Rows from block 3 of the image encoder, named by matrix and row number. Each number is 128 + 32 x the weight over its row's rms, rounded and kept within 0 to 255. All counts start at 0. After the name is the row's rms in percent of the matrix's.
# f: spatial gating (encoder.blocks.3.mixer.f.weight, 256x256), inputs 0-85
f.159 087 [157 148  71 129 158 134  84 149  97 120  88 138 127 155 127 100 107 123 129 124 133 199 137 128 121 122 131 137 160 117 123 176 179 129 137 174 150 141 127 128 124  88 133 158 165 147 134 144 111 129 151 201 112 146 168  42 144 137 255 129 134 129 140 129 131 138 136 208 156 127 131 141 111 130 118 132 130  81 145 118 128 103 118 133 103 164]
f.160 095 [126 108 128 180 129 122 119 178 199 137 123 124 112 128 153 207 140 189 138  80 112 133 107 133  64  80 149 125 106 124 119 117 123 136 102 131 101 106 135 250 148 136 168 131 144 128 113 132 151 129 123 114 110 128 110 117 123 168 111 117 128 109 160  73  78 181 105 172 153  14 179 128 166 100  89 141 191  91 146 134 146 130 128 115 118 158]
f.161 088 [111 100 151 118 142 110 132 158  94 168 142 121 133 129 147 151  59 190 176 157  89 130 216 148 126 132 154 129 129 121 128 163  98 125 138  92 139 107 124 150 187 178  99  79 141 132 137 126 126 138 128 124 137 154 178 144 133 127 120 123 127 131  87 120  84 203 164 154  97  90 122 105 151 128 123 126  77 137 145 138 123 149 105 137 215 124]
f.162 096 [127 137  36 188 115 145 150 132 126 124 135 140 136 104  96 128 128 126  98 130  86 182 204 134  79 121 128 154 128 134 123 145  84 138 126 142 140 125 124 145 115 128 145 128 140 128 133 128 108 130 124 128 130 123 114 128 135 136 115 133 117 128 123 127 172 144 164 120 163 136 118 121 127 129 139 100 129 106 132 122 155 153 130 166 141 129]
f.163 105 [131 131 105 150 104  91 124 112 129 160  24 151 137 163 120  93 129 218 209 128 118 126 127 114 135 153 121 152 174 119 188 181 121 127 113 136 110 144 152 106 119 122  95 116 122 121 133 255 136 162 148  30 126 184 126 128 148 152 147 131 128 111 155 110 140  95 152 115 128 136 128  69  95 134 105  97 106 127 151 113 145  71 176 173 129 119]
f.164 130 [131 118 202 116 129 158  95 112 144 155 156  90 150  76 143 130 123 121 129 140 123 119 128  94 107 126 112 127 127 165 127 127 119 114 148 161  86 131 128 131 117 133 150 153 116 117 136  77  82 116  96 169 133 128  86 133 126 116  95 131 129 128 128 131 165 170 133 161  71 115 143 106 129 171 167 133 126 126 130 126 107 152 130 134 171 132]
f.165 109 [129 110 172 193 128  87 137 127 166 134 131 126 144 136 116  86 117  84 152 130  85 126 101 131 105  86 114  84 116 125 134 107 135 123 106 144 149 120  14 148 167 130 108  95 125 115  97 156 129 132 136  70 123 152 100 133 148  73 128 140 129 136 123 145 134 148 142 140  99 104  97  62 130 144 129 134 110 144 118 129 157 135 155 123 126  99]
f.166 104 [129 130 128 127 108 140 148  83 119 129  99 121 151  75 128 130 125 133 186 130 132 165 155 129 194 143 115 117 131 134 118  95 166 130 137 125  99 151 129  92 195 117 130 128 115 206 134 131 242 138 122 107 137 152 134 157  98 143 195 121 128 114 161 126 129 226  86 151 101 112 111 143 126 127 112 120 133 137 131 161 125 152 130 111  89 146]
f.167 097 [123 147 168 143 132 172 126 110 209 124  97 118 125  45 127 135 128  35 141 137 134 158 129 131 164 129 109 138 132 132 146 136 131 119 148 125 164 131 152 131 126 128 101 112 137 143 117 114  55 123 120 114 126 121 116 130 129 124 121  69 142  74 132 147 137 129 111 128 130 138  84  28 191 137 138 118 124 174 111 136 142 125 166 202 124 186]
f.168 107 [164 132 128 156 111 134 161 130 140 141 129 145 133  85 131 133 117 142 140 129 124 121 151 120 126 129 126 165 119 134 127 119 124 130 142 148 160 126 136 126 134 149 173 107 128 174 126  99  66  98 113 135 128 145 118 126 126 122 117 137 108 126 131 145 120 130 126  52  98  98 132 140 126 140 132 136 116 130 123 129 133 140 104  40 165 141]
f.169 084 [122 150 126 129 143 126  32 139 110 123 138 179 164 115 138 180 125 146 122 139 127 143 144  84 125 166 147  62 133 127 154 104 127 148 131 113 130 123  92 131 137 139 157 144 179 255 146 128 154 129  91 128 160 130 127 101 162 140 125 128 166 131 169 112 126 121  77 144 142  71 131 129 128 126 124 168 100 100 115  92 148 129 181 147 177 121]
f.170 098 [142 129 163  89 120  76  93 129 132 125  97 134 153  84 129  57  54 136 140 130 131 111 129 116 144 127 128  87 126 128 128 164 130 133 146 134  92 148 116 127 160 123 130 176 128 149 112 138 137 131 137 115 128 128 128  77 130 140 102 128 114 113 111 127 167 164 107 130  86 106 137 145 126 120 116 162 157  77 143 124 105 114 139 123 128  93]
f.171 103 [173  89 126 152 121 141 126  83  93  90 114 109 124 159 128 169 139 123 106 141  46 138 173 137 125 136 112 123 125 152 187 112 134 143  95 119 121 109 117 139 147 154 147  94 145 179 161 117 110 126 224 137 117 128 139 135 150 137 131 161 138 171 143 104 127 128 124 137 161 137 136 124 128 127 136 125 113 121 130 128 124 130 141 129 121 121]
f.172 092 [129 124 140 127 128 129 131 127 113 132 186 120 138 212 129 121 136 112 211 128 104 121 125 138 142 151  82 120  49  87 146 125 104 135 123 121 137 139 156 160 139 128 114 150 159 131  88 119 142 109 134 129 107 126 162 167 124  88 148 142 157 135 112 111 158 115 143 126 122 114 157 128  80 134 123 135 122 114 134 134 156 106 141 138 119 101]
f.173 090 [101 121 128 228 130 120 130  64  73 123 121 107 128 176 158 147 117 140 152 134 122 154 130 144 126  97 216 125 115 102 132 113 133 126 112 142 120 128 152 130  88 109 139 124 147 138 125 143 114  51 154 127 142 133 128 145 116 121 133  72 123 124 124 148 147 189 127 139 138 149 134 154 138  93 186 100 152 105 125 162 102 113 148 173 149 136]
f.174 090 [127 131  95 133 130 142 138 118 150 164 153 110 160 151  83 124 156 178 127 119 127 114 138  96 126 155 181 128 164 122 121 134 125 119 126 128 127 143 128 133 120 137 135 176 141 138 107  57 104 128 122 128 130 160 143 129 128 131 170 106 114 152 140 126 153 174 125 115 127 124 105 155 159 128 135  92 121 140 150  97 138 126 127 157 150 140]
f.175 095 [130 137 134 137 127 120  86  86 155 140 131 146 128 199 167 148 130 197 168 138 144 130 119 140 107  89 103 134 135 117 140  90 129 129 126 134  89 146 123 128 139 153 168 140 141 121 119 123  73 178 152 136  32 126 126 166 137 130 156 137 130 188 167 128 120 225 137 121 152 121 145 120  97 136 157 120 127 129 119 140  98 146 102  98 123 166]
f.176 094 [105  84 151 173 128 150  61  62 119 113 156 114 169 127 151 146 133 174 177 138 120 123 127 109 134 140 176 135 130 121 168 127 174 136 144 127 144 163 142  87 129  68 171 131 126 110 111  51 156 123 153  71 139 179 123 131 107 125 121 135 169 133 132  88 124  96 153 156  91 158 155 131 169 138 111 137 148 132 164 116 192 140 154  83  95 154]
f.177 090 [217 120  54 142 108 103 118 134  91  40 116 130 130 121 167 124 109 147 122  65 163 133 145 137 128 135 169 126 110 135 166 121 147 117 140 133 130 126 124 126 112 139 164 115 145  86 148 119 175 123 203 138 153 138 118 131 119 112 164 107  90 136 155 118 128 129 126 169 135 114 132 103 128 120 118 132  71 136 124 130 128 106 103 133 102 128]
f.178 115 [ 87 104 121 140 106 130 142  73 130 102 145 134 127 129 125 145 127 116 136 184 127 134 170 124 140  69 133 107 128 138 139 145 156 101 161 164 138 197 174 129 127 125 134  97 144 225 103 116 132 167 135 114  67 147 153 104 148 103 128 121 128  56 130 129 123 133  89 122 149 130 163 126 116 106 132 113 125 128 113 132 127 159  93 129 162 128]
f.179 099 [148 110 142 156 123 115 115 106 111 147 118  99 159 128  80 137 128 132 124  92 189 119 134  85  78 125 133 127 130 147 150 143 113 124 125 128 133 124 127  51 113 170 127 127 147 127 121  50 122 140 108 205  65 118 176 105 134 133 128 113 129 124 101 124 130 128  78 139 127 132 126 135 174 157  54 121  58 122 120 124 102 154 122 136 130 126]
f.180 088 [ 88  82 143 126 136 158 136 134 135 139 133 129 184 139 126  31  76 101 133 123 117  48 156 126 105 149 163 155 127  42 120 103 111 138  98 126 112 144  82 124 130 181  89 132  98  82 125 117  95 129 128 108 129  69 131  67 129 168 153 175 117 129 128 132 152 107 162 124 182  49 102  59 145 130 161 128  60 138 103 124 129 108 128 159 149 129]
f.181 099 [177 144 173 129  87 149 135 131 128 126 112 110 126 104 115  87 133  93 128 141 131 127 111 103 110 126  66 138 165  80 152  89 142 176 121 134 123  98 145 128 141 132 120 103 158 138 123 193 130 111 171  85 138 129 103 127 147 132 126 144 141 122 157 117 140 156 140 129 147 175 125 113 111 119 127 113  92 102 126 183 129 134 161 127 123 183]
f.182 100 [145 152 137 119 127 147 127 125 104 132 154 142 122 125 140 115 134 114 148 126 124 130 111 128 161 129 171 149 114 139 132 135 134 125 136 120 169 148 162 129 133 134 113 131 120  95 184 127 130 128 118 130 131  83 120 138 149 118 132 191 132 147 102 185 157 100 131 136 121 101 114 112 150 113 118 110 159 124 181 124 147 137 112 136 135 155]
f.183 096 [175 126 119 128 135 128 117 124 150 101 118 128 155  87 146 187 142 124 141 131 128 143 146 120  95 124 121 149 118 133  63  78 133 151 126 125 132 133 116  97  99 132 126  58  99 145 129 117 129 134 134 151  87 136 114 103 130 129 152 128 140 110 141 123  97 116 126 124 184 159 126 127 114 111 149 165 161 149 122 125 121 139 162 155 115 129]
f.184 101 [114 227 189  87  67 134 169 132 170 128 129 128  97 105 126 131 128 146 159 172 128 110 107 128 125 199 104 117 179 112 142 129 130  82 131 126 158 128 152 102 120 117 143 102 149 131 180 118 130 108  87 130 127 106 161 156 178 155 117 127 163 117 115 163 116 175 115 113 145 109 135 128 141 124 153 115 227 127 103 162 123 115  36  64 137 116]
f.185 095 [128  90 115 129 132  86 127 128 155 183 149 134 128  56 124 106 121 124 128 107 128 113 121 131 141 129 117 151 120 112 121 132 116 123 127 139  90 171 197  92 129 134 163 136 113 126 127 130 156 193 126 154 112  41  86 115 148 191 128 160 110 116 142 177 132 123 122 131 176 114 130 137 131  62 133 145 131  48  56 132 132 131 167 118 147  80]
f.186 092 [124 111 129 124 123 131 114 128 139 129 127 102 152 140  95  73 100  27 131  94 129 148 142  16 128 134 115 136 126 123 158  92 154  75 141 128 143 157 128 107  55 153 124 159 151 121  85 121 145 127 119  97 114 122 116 192  93 154 127  73 139 173 132 100 145 131 109 116 183 150 130 142 146 128 140 168 115 137 191 136 133 140 104 117 129 137]
f.187 129 [133 100 119  59 149 105 142 103 103 161 130 117 159 153 169  86 133 129 168 102 128 123  83 121 115 143 128 172 103 107 147 164 134 125 148 133 130 154 122 150 144 129 139 154  81 130 131 175 188 112 153 126 137 123 125 129  90 126 145 128 162 107 149 128 123 135 125 157 146 127 129 154 106 161 119  84 114 131 171 150 119 164 122  98 126 128]
f.188 085 [102 215 104 136 121 121 148 171 117 125 127 133 125 125  82 147 133 127 150  94 112 140  94  99   0 133 107 191 178 156 100 132 139 135 198 115 132 140 124 193 135 126 128 129  99 133 129 139 129 123 123 183 148  75 131 141 111 172 173 130 127 132  69 131 129 114 127 132  86 139 139 126 141 133 148 160 128 160 166 133 115 110 147  54 113  86]
f.189 096 [151 154  66 117 129 165 122 117  37 131 152  80 125  66 134 122 133 132 152 119 116  48 129  88 149 131 186 142 124 158 120  71 144  95 114 143 128 153 121 136 124 128 109 183 150 117  89 126 118 196 142 153 108 112 236 103 129 188 156 126 148 131 109 129 180 129 129 150 120 187 128 119 127 127 121 136 163 140 166 155 129 130 190  97 151 141]
f.190 127 [131 126  96 114 157 138 136 110 136 139 147 120 207  96 127 126 117 112 144 128 129 130 109 175 167 142 178 152 166 127  49 121 113 132 132 128 147 140 135 143  84 202 181 138 116 134 101 138 149 161 137 102 138  83 156 110 103 135 119 160 104 120 128 157 140 146 152 144 131  85 122 111 126 139 133 128  96 190 128 109 144  97 166 132 120 109]
f.191 106 [115 112 102 170 133 118 141 138  89 122  99 168 148 127  60  85 112 111 135 171  79 125 132 150 157 113 141  83 128 132  79  34 121  82 131 140 124 202  94 130 123  81  84 129 142 134 106 118 117 129 121 129 102 146 123 148 137  60 131  86 165 140 123 169 140 180 217 140 150 157 111 121 182 125 139 160 132 136  97  62 132 189 124 140 127 130]
f.192 097 [101 109 141 136  93 123 110 124 101 131 123 124 137 113 126 123 119 151 152 144 150 149 138 125 137  99 127 178 151 143 115 109 113 137 165 139 160 138 138 120 131 109  64 159 126 159 119 120  74 118 129 130 126 135  79 133  73 128 124 126 128 128 122 122 124 145 190 120 140 118 140 120  22 128 130  46 124 148 116 106 116 134 106 156 130 141]
f.193 094 [107 112 148 127 162 132 118 119 112  56 122 118 170 152 157 130 214 130 142 143 174 204 153 106 122  88 120  98 193 123 127 115 133  64 127 145 138  73 192 131  80 132 135 105  96 117 127 119  92  98 127 138 171 127 128 139 173 124 138 151 123 123 147 139 146 117 153  98 126 127 149 140 139 125 100 121  97 128 131 142 124 105  90 148 145 129]
f.194 089 [115 106  41 128 122 128 135 110 126 124 128 132  99 162 113 122 125 169 143 124 130 110 135 103 104 121 178 115 128 127 199 147 101 117 128 137 131  89 163 125  91 119  91 109  96 170 185 124 126 155 124 157 238 132 137 139 150 128 122 160 134 173 126 132 124 140  71  94 126 151 125 119 130 142 147 214 243 134 112  88 134 121 130 157 121  83]
f.195 107 [121 147 187  65 110 131 137 144 117 141 126 137 172 153 132 148 131 140 121 167 140 129 126 141 211 124 128 145 136 128  57 126 128 180 131 101 138  89 140 129 102 128 142  87 131 204  93 144 133 127 127 106 118 121 136 158 108 132 112 125 139 105 125 114 203 151 130 123 129 174 157 127 134 134 131 125 127 128 134 117 121 137 138 105 156 150]
f.196 125 [141 131 129 135  59 135 132 209 155 141 149 131 137 149  95 128 104 139 198 194 129 129 124 119 147 141 134 127 127 132 125 131 100 100 171 181 144  96 125 145 107 120 162 128 137 130 103 114 135 116 100  94 109 163 134 137 131 108 132 126 121 134  97 127 126 109 123 169 128 134 136 126 140 106  98 145 151 131 127 143 109 120 130  94 137 121]
f.197 099 [ 64 128 133 159 196 128 121  98 124 138 159 115 186 124  94 115 130 148 146 194 115 151 127  80 153 146 129 142 156  90 132 163 134 144 185 132 129 127 110 171 143 105 106 135 104 118 121 117 124 147 145 153 168 122 129 123  77 156 118 167 135 130 153 117 180 121 129 135 110 125  98 130 107  75 153  68 167 117 141 117 132 127 143 189 120 131]
f.198 080 [147 126 109 164 115 150 125 106 181 128 128 148 135 122 117 108 124 103 136 148 123 106 133 123  73 126 127 137 109 130 119 124 129 150 119 119 110 119 131 126 153 121 113 113 138   2  87 134 135 116 128 121 133 194 134 123 124 118 106 170 128 140 123 142 139 201 111 128 129 145 154 163 172 126 137 128 127 114 128 109 128 130 133 132 117 127]
f.199 094 [126 128 117 147 130 122 121 121  46 206 137  90 177 213 131 119  88 129 133  49  82 129 129 138 129 143 128 124  76 116 129 123  85 121 123 114 158 108 136  20 158 132 143  92 180 151 153 163  89 140 126 130 183 125 138 100 127 115 112 134 142 125  96 129 121 137 163 117  99 113 181 121 138 124 101 127 129 131 111 107 156 130 152 131  78 133]
f.200 088 [ 90 156  55 182 174 144 124 143 126  91 120 122 133 127  93 157 132 103 147 139  87 130 110 124  85  65 148 123 133 160 123 162 149 122 149 132 132 110 154 106 131 130 126 124 128 104 112 196 107 131 145 122 159 125 123 124  89 127 126 126 155 132 138  93 166 124 132 130 131 194 152 110 121 135  90 143  25 119 120 118 146 174 117  68 165 123]
f.201 095 [ 77 130 130 128 122 107 116 136 129 127 172 101 130 130 138 155 125 150 133 157 155 128 101 144 116 113 127 123 128 121 126 114 126 133 100 117 158 127 138 132  99 118 141 123 126  86 170 129 128 125 129 126 149 128  92  85 151 128 127 112 188 124 130 167 125 117 216 169 127 124 194 127 170 109 132 126 133 145 123 117 122 119 126 114 133 182]
f.202 089 [100 134 208 123 152 121 215 154 180 175 142 120 107 122 128 154 140  80 116 124 134 136 135 147 158  69 125 133 159 140 139 164 121 108 121 145 143 139 214  97 153  76 116 138 138 120 113 118 123 127 121 114 130 133 124 139 128 126 140 119 117 206 124  88 119 128 123 137 124 178 129 175  88 127 124 201 131 130 111 127 147 127 126 101 110 108]
f.203 109 [140 134 113 136 128 123 128 126 105 158 206  64 118 120 181 131 116 121 138 119 129 123 128 139 152 145 117  64 124 117 145 129 120 123 149 124 122 122 163 153 137 100  34  80 129 135  66 147 125 127 127 136 149 170 149 120 138  66  87  92 128 128 149 116 123 131 127  97 127 172 129 134  94 130 123 133 171 116 125 131 149 106 142 127 133 110]
f.204 088 [ 91 125 141 116 101 133 117 140 158 179 110 104  81 156 140 111 156 128 127 120 114 152 148 130 105 126 128 163 117 108 124 133 130  97 121 113 120 163 135 107 117 171  64 123 119 132 127  74  93 129 128 128 215 117 122 117  13 103 152 153 126 122 183  82 118 141 125 137 111 160 129 184 124 125 128 137 169  21  96 151 136  88 162 127 188 131]
f.205 106 [132 135 126 134 146 127 154 148 141 150  97 110  46 126 127 145 190 157 162 129 128 117 125 123 187 139 133 144 125 130 129 156 139 164 136 105 119 129 107 121 112 164 130 132 134 128 132 129 122 137 117 130 137 125 135  97 130 163 147 147 116 129 133 130 124  99 131 120 142 108 115 153 133  61 171 133 126 157 128 184 140 197 117 146 132 127]
f.206 105 [121 114 162 127  95 131 133 132  98 138 100 120 146 132 130  79 104 136 122 166  86 129 156 134 127 119 158 130 115 132 131 120 115 145 126 130 147 140 142 115 130 134 138 114 123 179 145 121 130 128 155 125 129 157 148 111 147 149 140 115 178 157 116 149  99 165 103 126 126 128  55 175 131 122  91 131 153 128  88  68 142 179 103 109 124 135]
f.207 093 [162 111 144 128 181 111  79 115 128  76 125 146 123 131 118 134 139 107 132 145 126 133 135 155 124 128 133  54 116 115 115  68 129 111 126 155 106 141 110 177 131 181 222 178 127 119 126 131 139 140 122 154  94 128 129 189 169 174 128 128  93  70 164 125 128 130 150 149 166 111 217 154  66 162 192 110 121 126 129 134 144 110 103 116 156 139]
f.208 096 [ 84 106 114 105 129 127 126  73 136 120 128 211  60 117 106 173 149 111 146 181 126 141  66  93  80 135 109 123 123  81 103 114 131 109 129 128 116 100 127 128 118  79 142 103 131  87 119 149 125 127 153 126 108 136 112 128 124 132 152 131 148 133  59 105 118 150 152 133 126 138 119 102 123  78 130 138 130 142 138 111  97 121 150 142  54 102]
f.209 097 [158 124 119 135  95 104 126 119 150 130 118  45 132 147 119  83 137  87 149 154 141 146 128 153 120 181 133 129 123 163  16 133 124  52 126 116 136 159 117 170  52 127 108 103 128 128 135 127 118 127 127 148 123 123 112 114 175 176 121 119 116 122 132 151 171 108 142 141 122 169 126 108 134  94 126 148 139 119 144 129 116  92 143 125 128 140]
f.210 106 [128 114  92 156  64 115 145 133 101 134 135 135  93 136 100 131  72 114 126 138  90 150 131 125 124 145 161 117 140 132 125 125 110 173 113 140 129 127 123 120 109 126 182 130 130  85 149 128 146 122 135 133 139 128 104 160 140 208 126 106 121 131 128 167  87 128 133 192 175 136 122  69 134 128 114 124 124 158 133 128 126  94 130 133 140 156]
f.211 095 [110 134 126  81  97 105 154 159 143 169 129 135 179 131 130 142 131 128  75  75 116 114 186 141 132 135 122 138 124 166 118 144 141 139 138 130 105 130 122 128 101 104 128 114 107 130 121 108 124 117 108 132 164 148 132 110 129 131 134 134 129 174 113  73 105 125 137 131 127 117 118  96 168  94  68  99  98 130 142 201  86 102 102 129 141 169]
f.212 114 [138 122 121 119 176 115 137 134  83 125 111 111 118 126  89 113 131 132 119 157  99 115 143 128 112 110 134 116 141 113  92 135 144 134 127 176 129 128 132 134  76 120 120 128 139 105 142 157 147 124 148 130 156  99 157 123 123 133  97 141 121 126 133 127 107 115 140 127 162 128  86 132 127  90 135 137 159 123 124 142 100  62 119 114 129 128]
f.213 110 [164 190 149 134  85  99 106 142 103 112 121 115 128 124 171 104 134 113 142 121 130 125 138 127 154 204 121 146 125 136 103  57 117 121 188 140 112 149  81 135 127 121 123 124 124 125 111 130 104 132 137  78 114 154 127 135 135 128 125 125 135 142 165 129 126 173 127 121 126 125  38 179 137 153 148 111 131 134 130 146 180 131 172 157 135 136]
f.214 086 [163 148  42 125 119  99 166 131 121 122 154 151 142 104 128 125 109  53 133  76 131 129 123 128 134 188 126 140 104 134 141 112 131 124 142 140 152 167 118 122 109 134 103 119 102 122 172 135 105 132  88 171 120 138 128 124 147  90 133 131 120 122 204 116 136 122  95 128 151 158 148 137 150 126 170 139 106 122 124 174 191 136 128  54 103 138]
f.215 102 [141 131 128 140 139 121 134 111 128 140 198 118 136 149  92 123 128 101 191 102 130 122 120 103 177 130 150 122 117 128  61 145 125 146 102 119 128 157 123 121 127 151 131 122 105 129 126 128 135 117 162 127 164 102 130 122 115 151 170 133  99 128 106 122  71 134 122 127 129 108 109 123 128 130 123 144 125 117 129 122 176 132 141 219 156 130]
f.216 099 [126 151 124 124 145 124 136 148 127 113 115 109 128 168 125 127 213 125 118 148 153 148 150 120 126 132 152 128 180 137 124 109 124  77 125 131  68 125 177 103 130 131 104 131 122 210 114 128 207 161 131 122 164 137  95 128 120 136 134 120  99 124 152 180 135 130 135  92 138 111 123 118 131 116 139 110 103 133 128  59 163 150 122 130  54 126]
f.217 100 [146 130 136 123 118 123  42  96 177  76 121 120 107 131 127 113 215 149 147 119 123 124 129 133 114 147 212 179 132 135  79 120 134 102 169  98 124 142 131 130 126 154 134 104 130 133 146 143 164  90 158 139 151 155 136 130 131  84 121 137 143 141 124 137 111 123 103 106 115 113 142 126 167 115 128 140 148 143 132 131 143 138 136 186 125 119]
f.218 097 [ 94 144 141 123 132 122 112 127 131 117 126 143 102 125 139 144  90 130 148 166 106 125 202 152 128 134  83  80 126 127 133 120 150 164 129 130 170 120 180 156 123 144 125 103 148 128 121 107 136 176 180  74 129 132  83 126 106 128  78 119 107 170 118 148 116 106 181 125 131 132 123 166 145 138  95 111 134 159 103 106 113  87 127 129  95 113]
f.219 101 [102 125 133 121 127 145 134 145 115 122 183  82 117 199 164 112  74 205 141 129 143 120 130 126 172  81 128  70 169 138 125 131 125 117 164 127 127 126  88 126 150 128 117  61 182 120 130 118 120 207 133  98 139 112 128 140 110 133 221 165 158 142 118 125 155 126 110 129 111 103 180 160 116 117 159  86 191 186 138 125 153 133 123  99 103 124]
f.220 105 [124 126 128 143 132 159 140 140 123 143 146 129 125 139 142 124 103 128 134 116 120 134 148 124 155 131 157 131 113 125 126 200 126 136 139 127 128 130  63 119 189 116 228 123  85 121 132 122 136 132 136 126 134 134 141 128  98 149 141 136 102  85 142 126 165 201 127 125 142 218 196 136 134 220 128  92 128 177 172 138 206 131  84  35 142 137]
f.221 096 [136 129 135  96 132 134 129 146 132 122 161 111 184  95 144 125  95 108 125  78 130 111  99 118 159 103 133 144 143 133 127  24 122 126 149 112 113 128 126 130 146 135  92 167 131 119 135 138 151 138 144 119 124 135 150 145 131  78 134 111  81 119 151 136 125 108 114 144 137 132 103 147 121 119 133 185 124 213 132 121 148 102 126 134 150 128]
f.222 094 [168 129 130 131 200 134 134 104 139 120  62 115 150 132 108 118 130 144  74 123 131 110 108 196  81 119 130 109  80 164 126 200 187 140 128 126 180 146 129 194 193 123 124 124 136 152 122 159 146 122 133 131  81 107 100  87 122 117  33  86 148 118 113 154 150 117 137 161 124 146 129 123  71 135 149 176 128 145 113 130 130  91 131 202 133 162]
f.223 108 [160 125  67 129 113 132 109 121 133 137 127 125 153 142 150 151 124 127 129 135 164 114 152 135 169 125 127 123 113 126 129 151 132 108  64 133  98 140 135 133 134 106  74 133  79  43 121 156 117 152 143 123 128 125 115 122 205 149 129 131 117 144 160 127 134 135 130 137 174 140 118 134 120 104 119 100 136 136 141 121 167 150 153 130 184 138]
f.224 103 [ 31 115 122 171  42 127 124 128 140 120 128 133  89 178 128 129 123 161 121 105 142 139 128 113 122 138 106 129 126 192 129 189  74 135  75 161 119 149 128 141 121 136 131 156 187 128 130 122 178 155 155  39 121 102 136 122 143 146 145 130 141  91 134 127 174 129 125 132 141 128 132 119 129 158 122 127 125 128 141 124 106 150 131 126 133 181]
f.225 100 [ 74 154 108 157 133 113 158 132 163 172 127 142 134  83 124 214 130 140 126 109 135  99 206 156 183 136  92 122 153 124 110 153 117 185 128 127 116 131 132 129 109 133 137 101 127 148 120 157  97 141 161 173 132 114 123 127 182 140 159 136  95 130 134 156  92 102  76 127 137 109 133 248 157 122  38  66 136 162  95 141  91  84 127 112 160 119]
f.226 097 [124 161 143 124 131 132  89 142 131 116  97 128 129 138 175 129  96  93 128 157  81 130 104 127 112 123 172 127 161 109 128 117 125 125 106 181 118 193 176 128 137 128 129 129 130 165 123 125 127 149  96 134 129 149 142  66 145 152 129 122 119 112 138 149 132 133 131 120 153 106 135 146 139 148 129 119 122 111 141 163  81 124 129 198 140 162]
f.227 091 [133 156 128 130 158 132 109 129 145 129 124 106 159 106 138 140  85 114 129 129 135 126 105 104 148 125 132 123 165 147 131 118 129 143 121 121 137  88 126 160 151 104 151 135 141 135 124 128 164 111 135 101 150 128 131 112 112 109 145 125  90 147 128 107 127 148 124 131 135 128 129 113 129 133 128 167 146 150 103 134 156 128 101  79 142 113]
f.228 126 [129 166 162 176 134 146 129 115 105 107 127 121 159 129 151 110 113 128 132 126 114 109 135 137 145 123 117 113  98 139 124 118 131 120 129  85 147 184  99 124 131 129 148 124 128 106 126 131 110 108 151  92 111 183 154 129 149 136 127 112 116 106 142 133 183 118 130 147 128 111 196 140 106 123 110 130 111 117 128 111  85 120 181 133 116 139]
f.229 107 [161 166 146 172 134 135 122 129 134 131 127 133 226 117 127 110 119 107 154  91 110 129 172 125 173 119 136 132 122 144 128 174  11 127 109 120 168 104 136 116 150 159 125 122 149 125 140 121 158 124 129 128 141 125 112  96  99 130 138  87 123 127 170 115 110 148 154 126  96  60 121 147  91 104  74 115 136 129 139 137 117 141 118 170 129 104]
f.230 097 [136 144 117 130 126 147 200 140 122 135  42 153 128 122 128 101 176 191 127 116 131 125 134 126 103 132 127 115 120  95 133 202  84 153 145 109 113 163 141 156 130 121  32 130 123 157 120  88  62 145 147 128 162 114 126 137 130 132 127 128  79  84 107 103 149 134 179 122 153 130 155 128 117 135 109 126 118 113 123 143 133 122 121 115 120 152]
f.231 092 [137 140 177  99 140 120 138 126 138 152 151 112 121 144 157 126 127 114 138 126 105 135  91  86 222  72 121  93 123 139 122 105 133 124 195 135  88 114 140 106 175 125 153 157 127 115 137 122 127 109 194 163 131 145 164 125  99 102 114 134 131 116 109 124 125 127 118 128 179 124 128 133 137 128 125 100 118 125 122 128 141 151 180  33 120 128]
f.232 108 [128 115 129 128 128 118 135 184 171 141 133 100 128 147 108 123 135 147 110 132 118 123 103  95 123 125 128 115 126 127 130 143 166 109  97 121 145 152 135 120 160 127 132  87 106 127 130 134 121 159  99 140  98 158 108 147 116 126 133 109 137 113 106 108 151 101  41 122 125  67 124 205 129 161 127 130 107  65 150 255  86 136 131 136 134  92]
f.233 091 [133 128 147 159 128 136 138 140 124 125 125 118 141 149 130 149 167 134 128 160 103 126 177 129 123 128 127 162 129 123  91 150 147 132 136 172 153 128 110 144 156 128 236 113 157 131  86 231  81 129 129 157  72  96 123 110 111 133 121 117 132 128 160 104 128 132 151 116 177 127 115 131  70 121 222  97 119 215 129  68 120 128 185 103 106 122]
f.234 097 [163 123 131  97 123 131 116 120 126 120 119 140  91 131 159  39 126 186 123 149 131 118 145 128 129 107 121  91 105 132 128  91 105 113 127 159 135 152 124 129 106 112  91 152 115 126 112  71 170 130 132 129 118 120 203 125  60 118 126 127 128 128 128 133 152 118 125 113 101 111 137 151 152 154 155 179 142 131 138 102 134 121 118 123 130 116]
f.235 111 [103 165  82 119 132 147 126 123 114 135 198 108 152 113 130 122 118 125 131 179 146 105 133 145 107 149 128  88 142 121 117 122 121 130 186 122 128 117 149 135 166 156 132 126 136  98  77 125 141 131 129 101  92 104 128 131 112  88 123  83 142 121 103  88 127 128 131 138 102 255 162 129 125 132 131 101 128 116 130 127  96 116 126  56 114 136]
f.236 111 [127 132 125 111 143 183 132 134 139 127 106 114 199 153 131 139  78 132 122 128 150 127 118 168 123 155 125 127 126 148  87 135 137 141 157 129 159 108 137 160 156 123 127 138 151 140 114 136 127 162 141 123 129  96 140 148 128 148 113 195 136 116 145 127 113 122 147 149 136 127 137 150 136 135 144 146 170 127 141 178 111 127  72 121 134 128]
f.237 094 [144 128 120 129  48 117 127 128 121 130 120 126 124 138  36 124 165 144 100 119 186 131 135 146 124  80 129  52 198 119 133 174  77 127 131 203 128 150 118 120 128 133 142 188 159 147  67 158 154 153 206 134 133 129 120 176  97 154 126 137 125 104  94 140 125 109 126 111 127 115 142 142 129 150 132 131 116 121 135 132 123 106  69  95  95 158]
f.238 109 [134  87  79 136 142 137 141 122 145 128 159 163 146 131 129 128 149 177 128 145 114 114 126  95 134 147 112  68 169 133 131 135  59 129 132  93 107 135 128 126 128 126 132 116 165 121 121 136 127 102 109 123 162 109 112 134 144 116 142 163 198 122 128  96 129 125 112 128 132 146 142 106 126 125 129 141 131 130 108 127 124 169  82  91 160  90]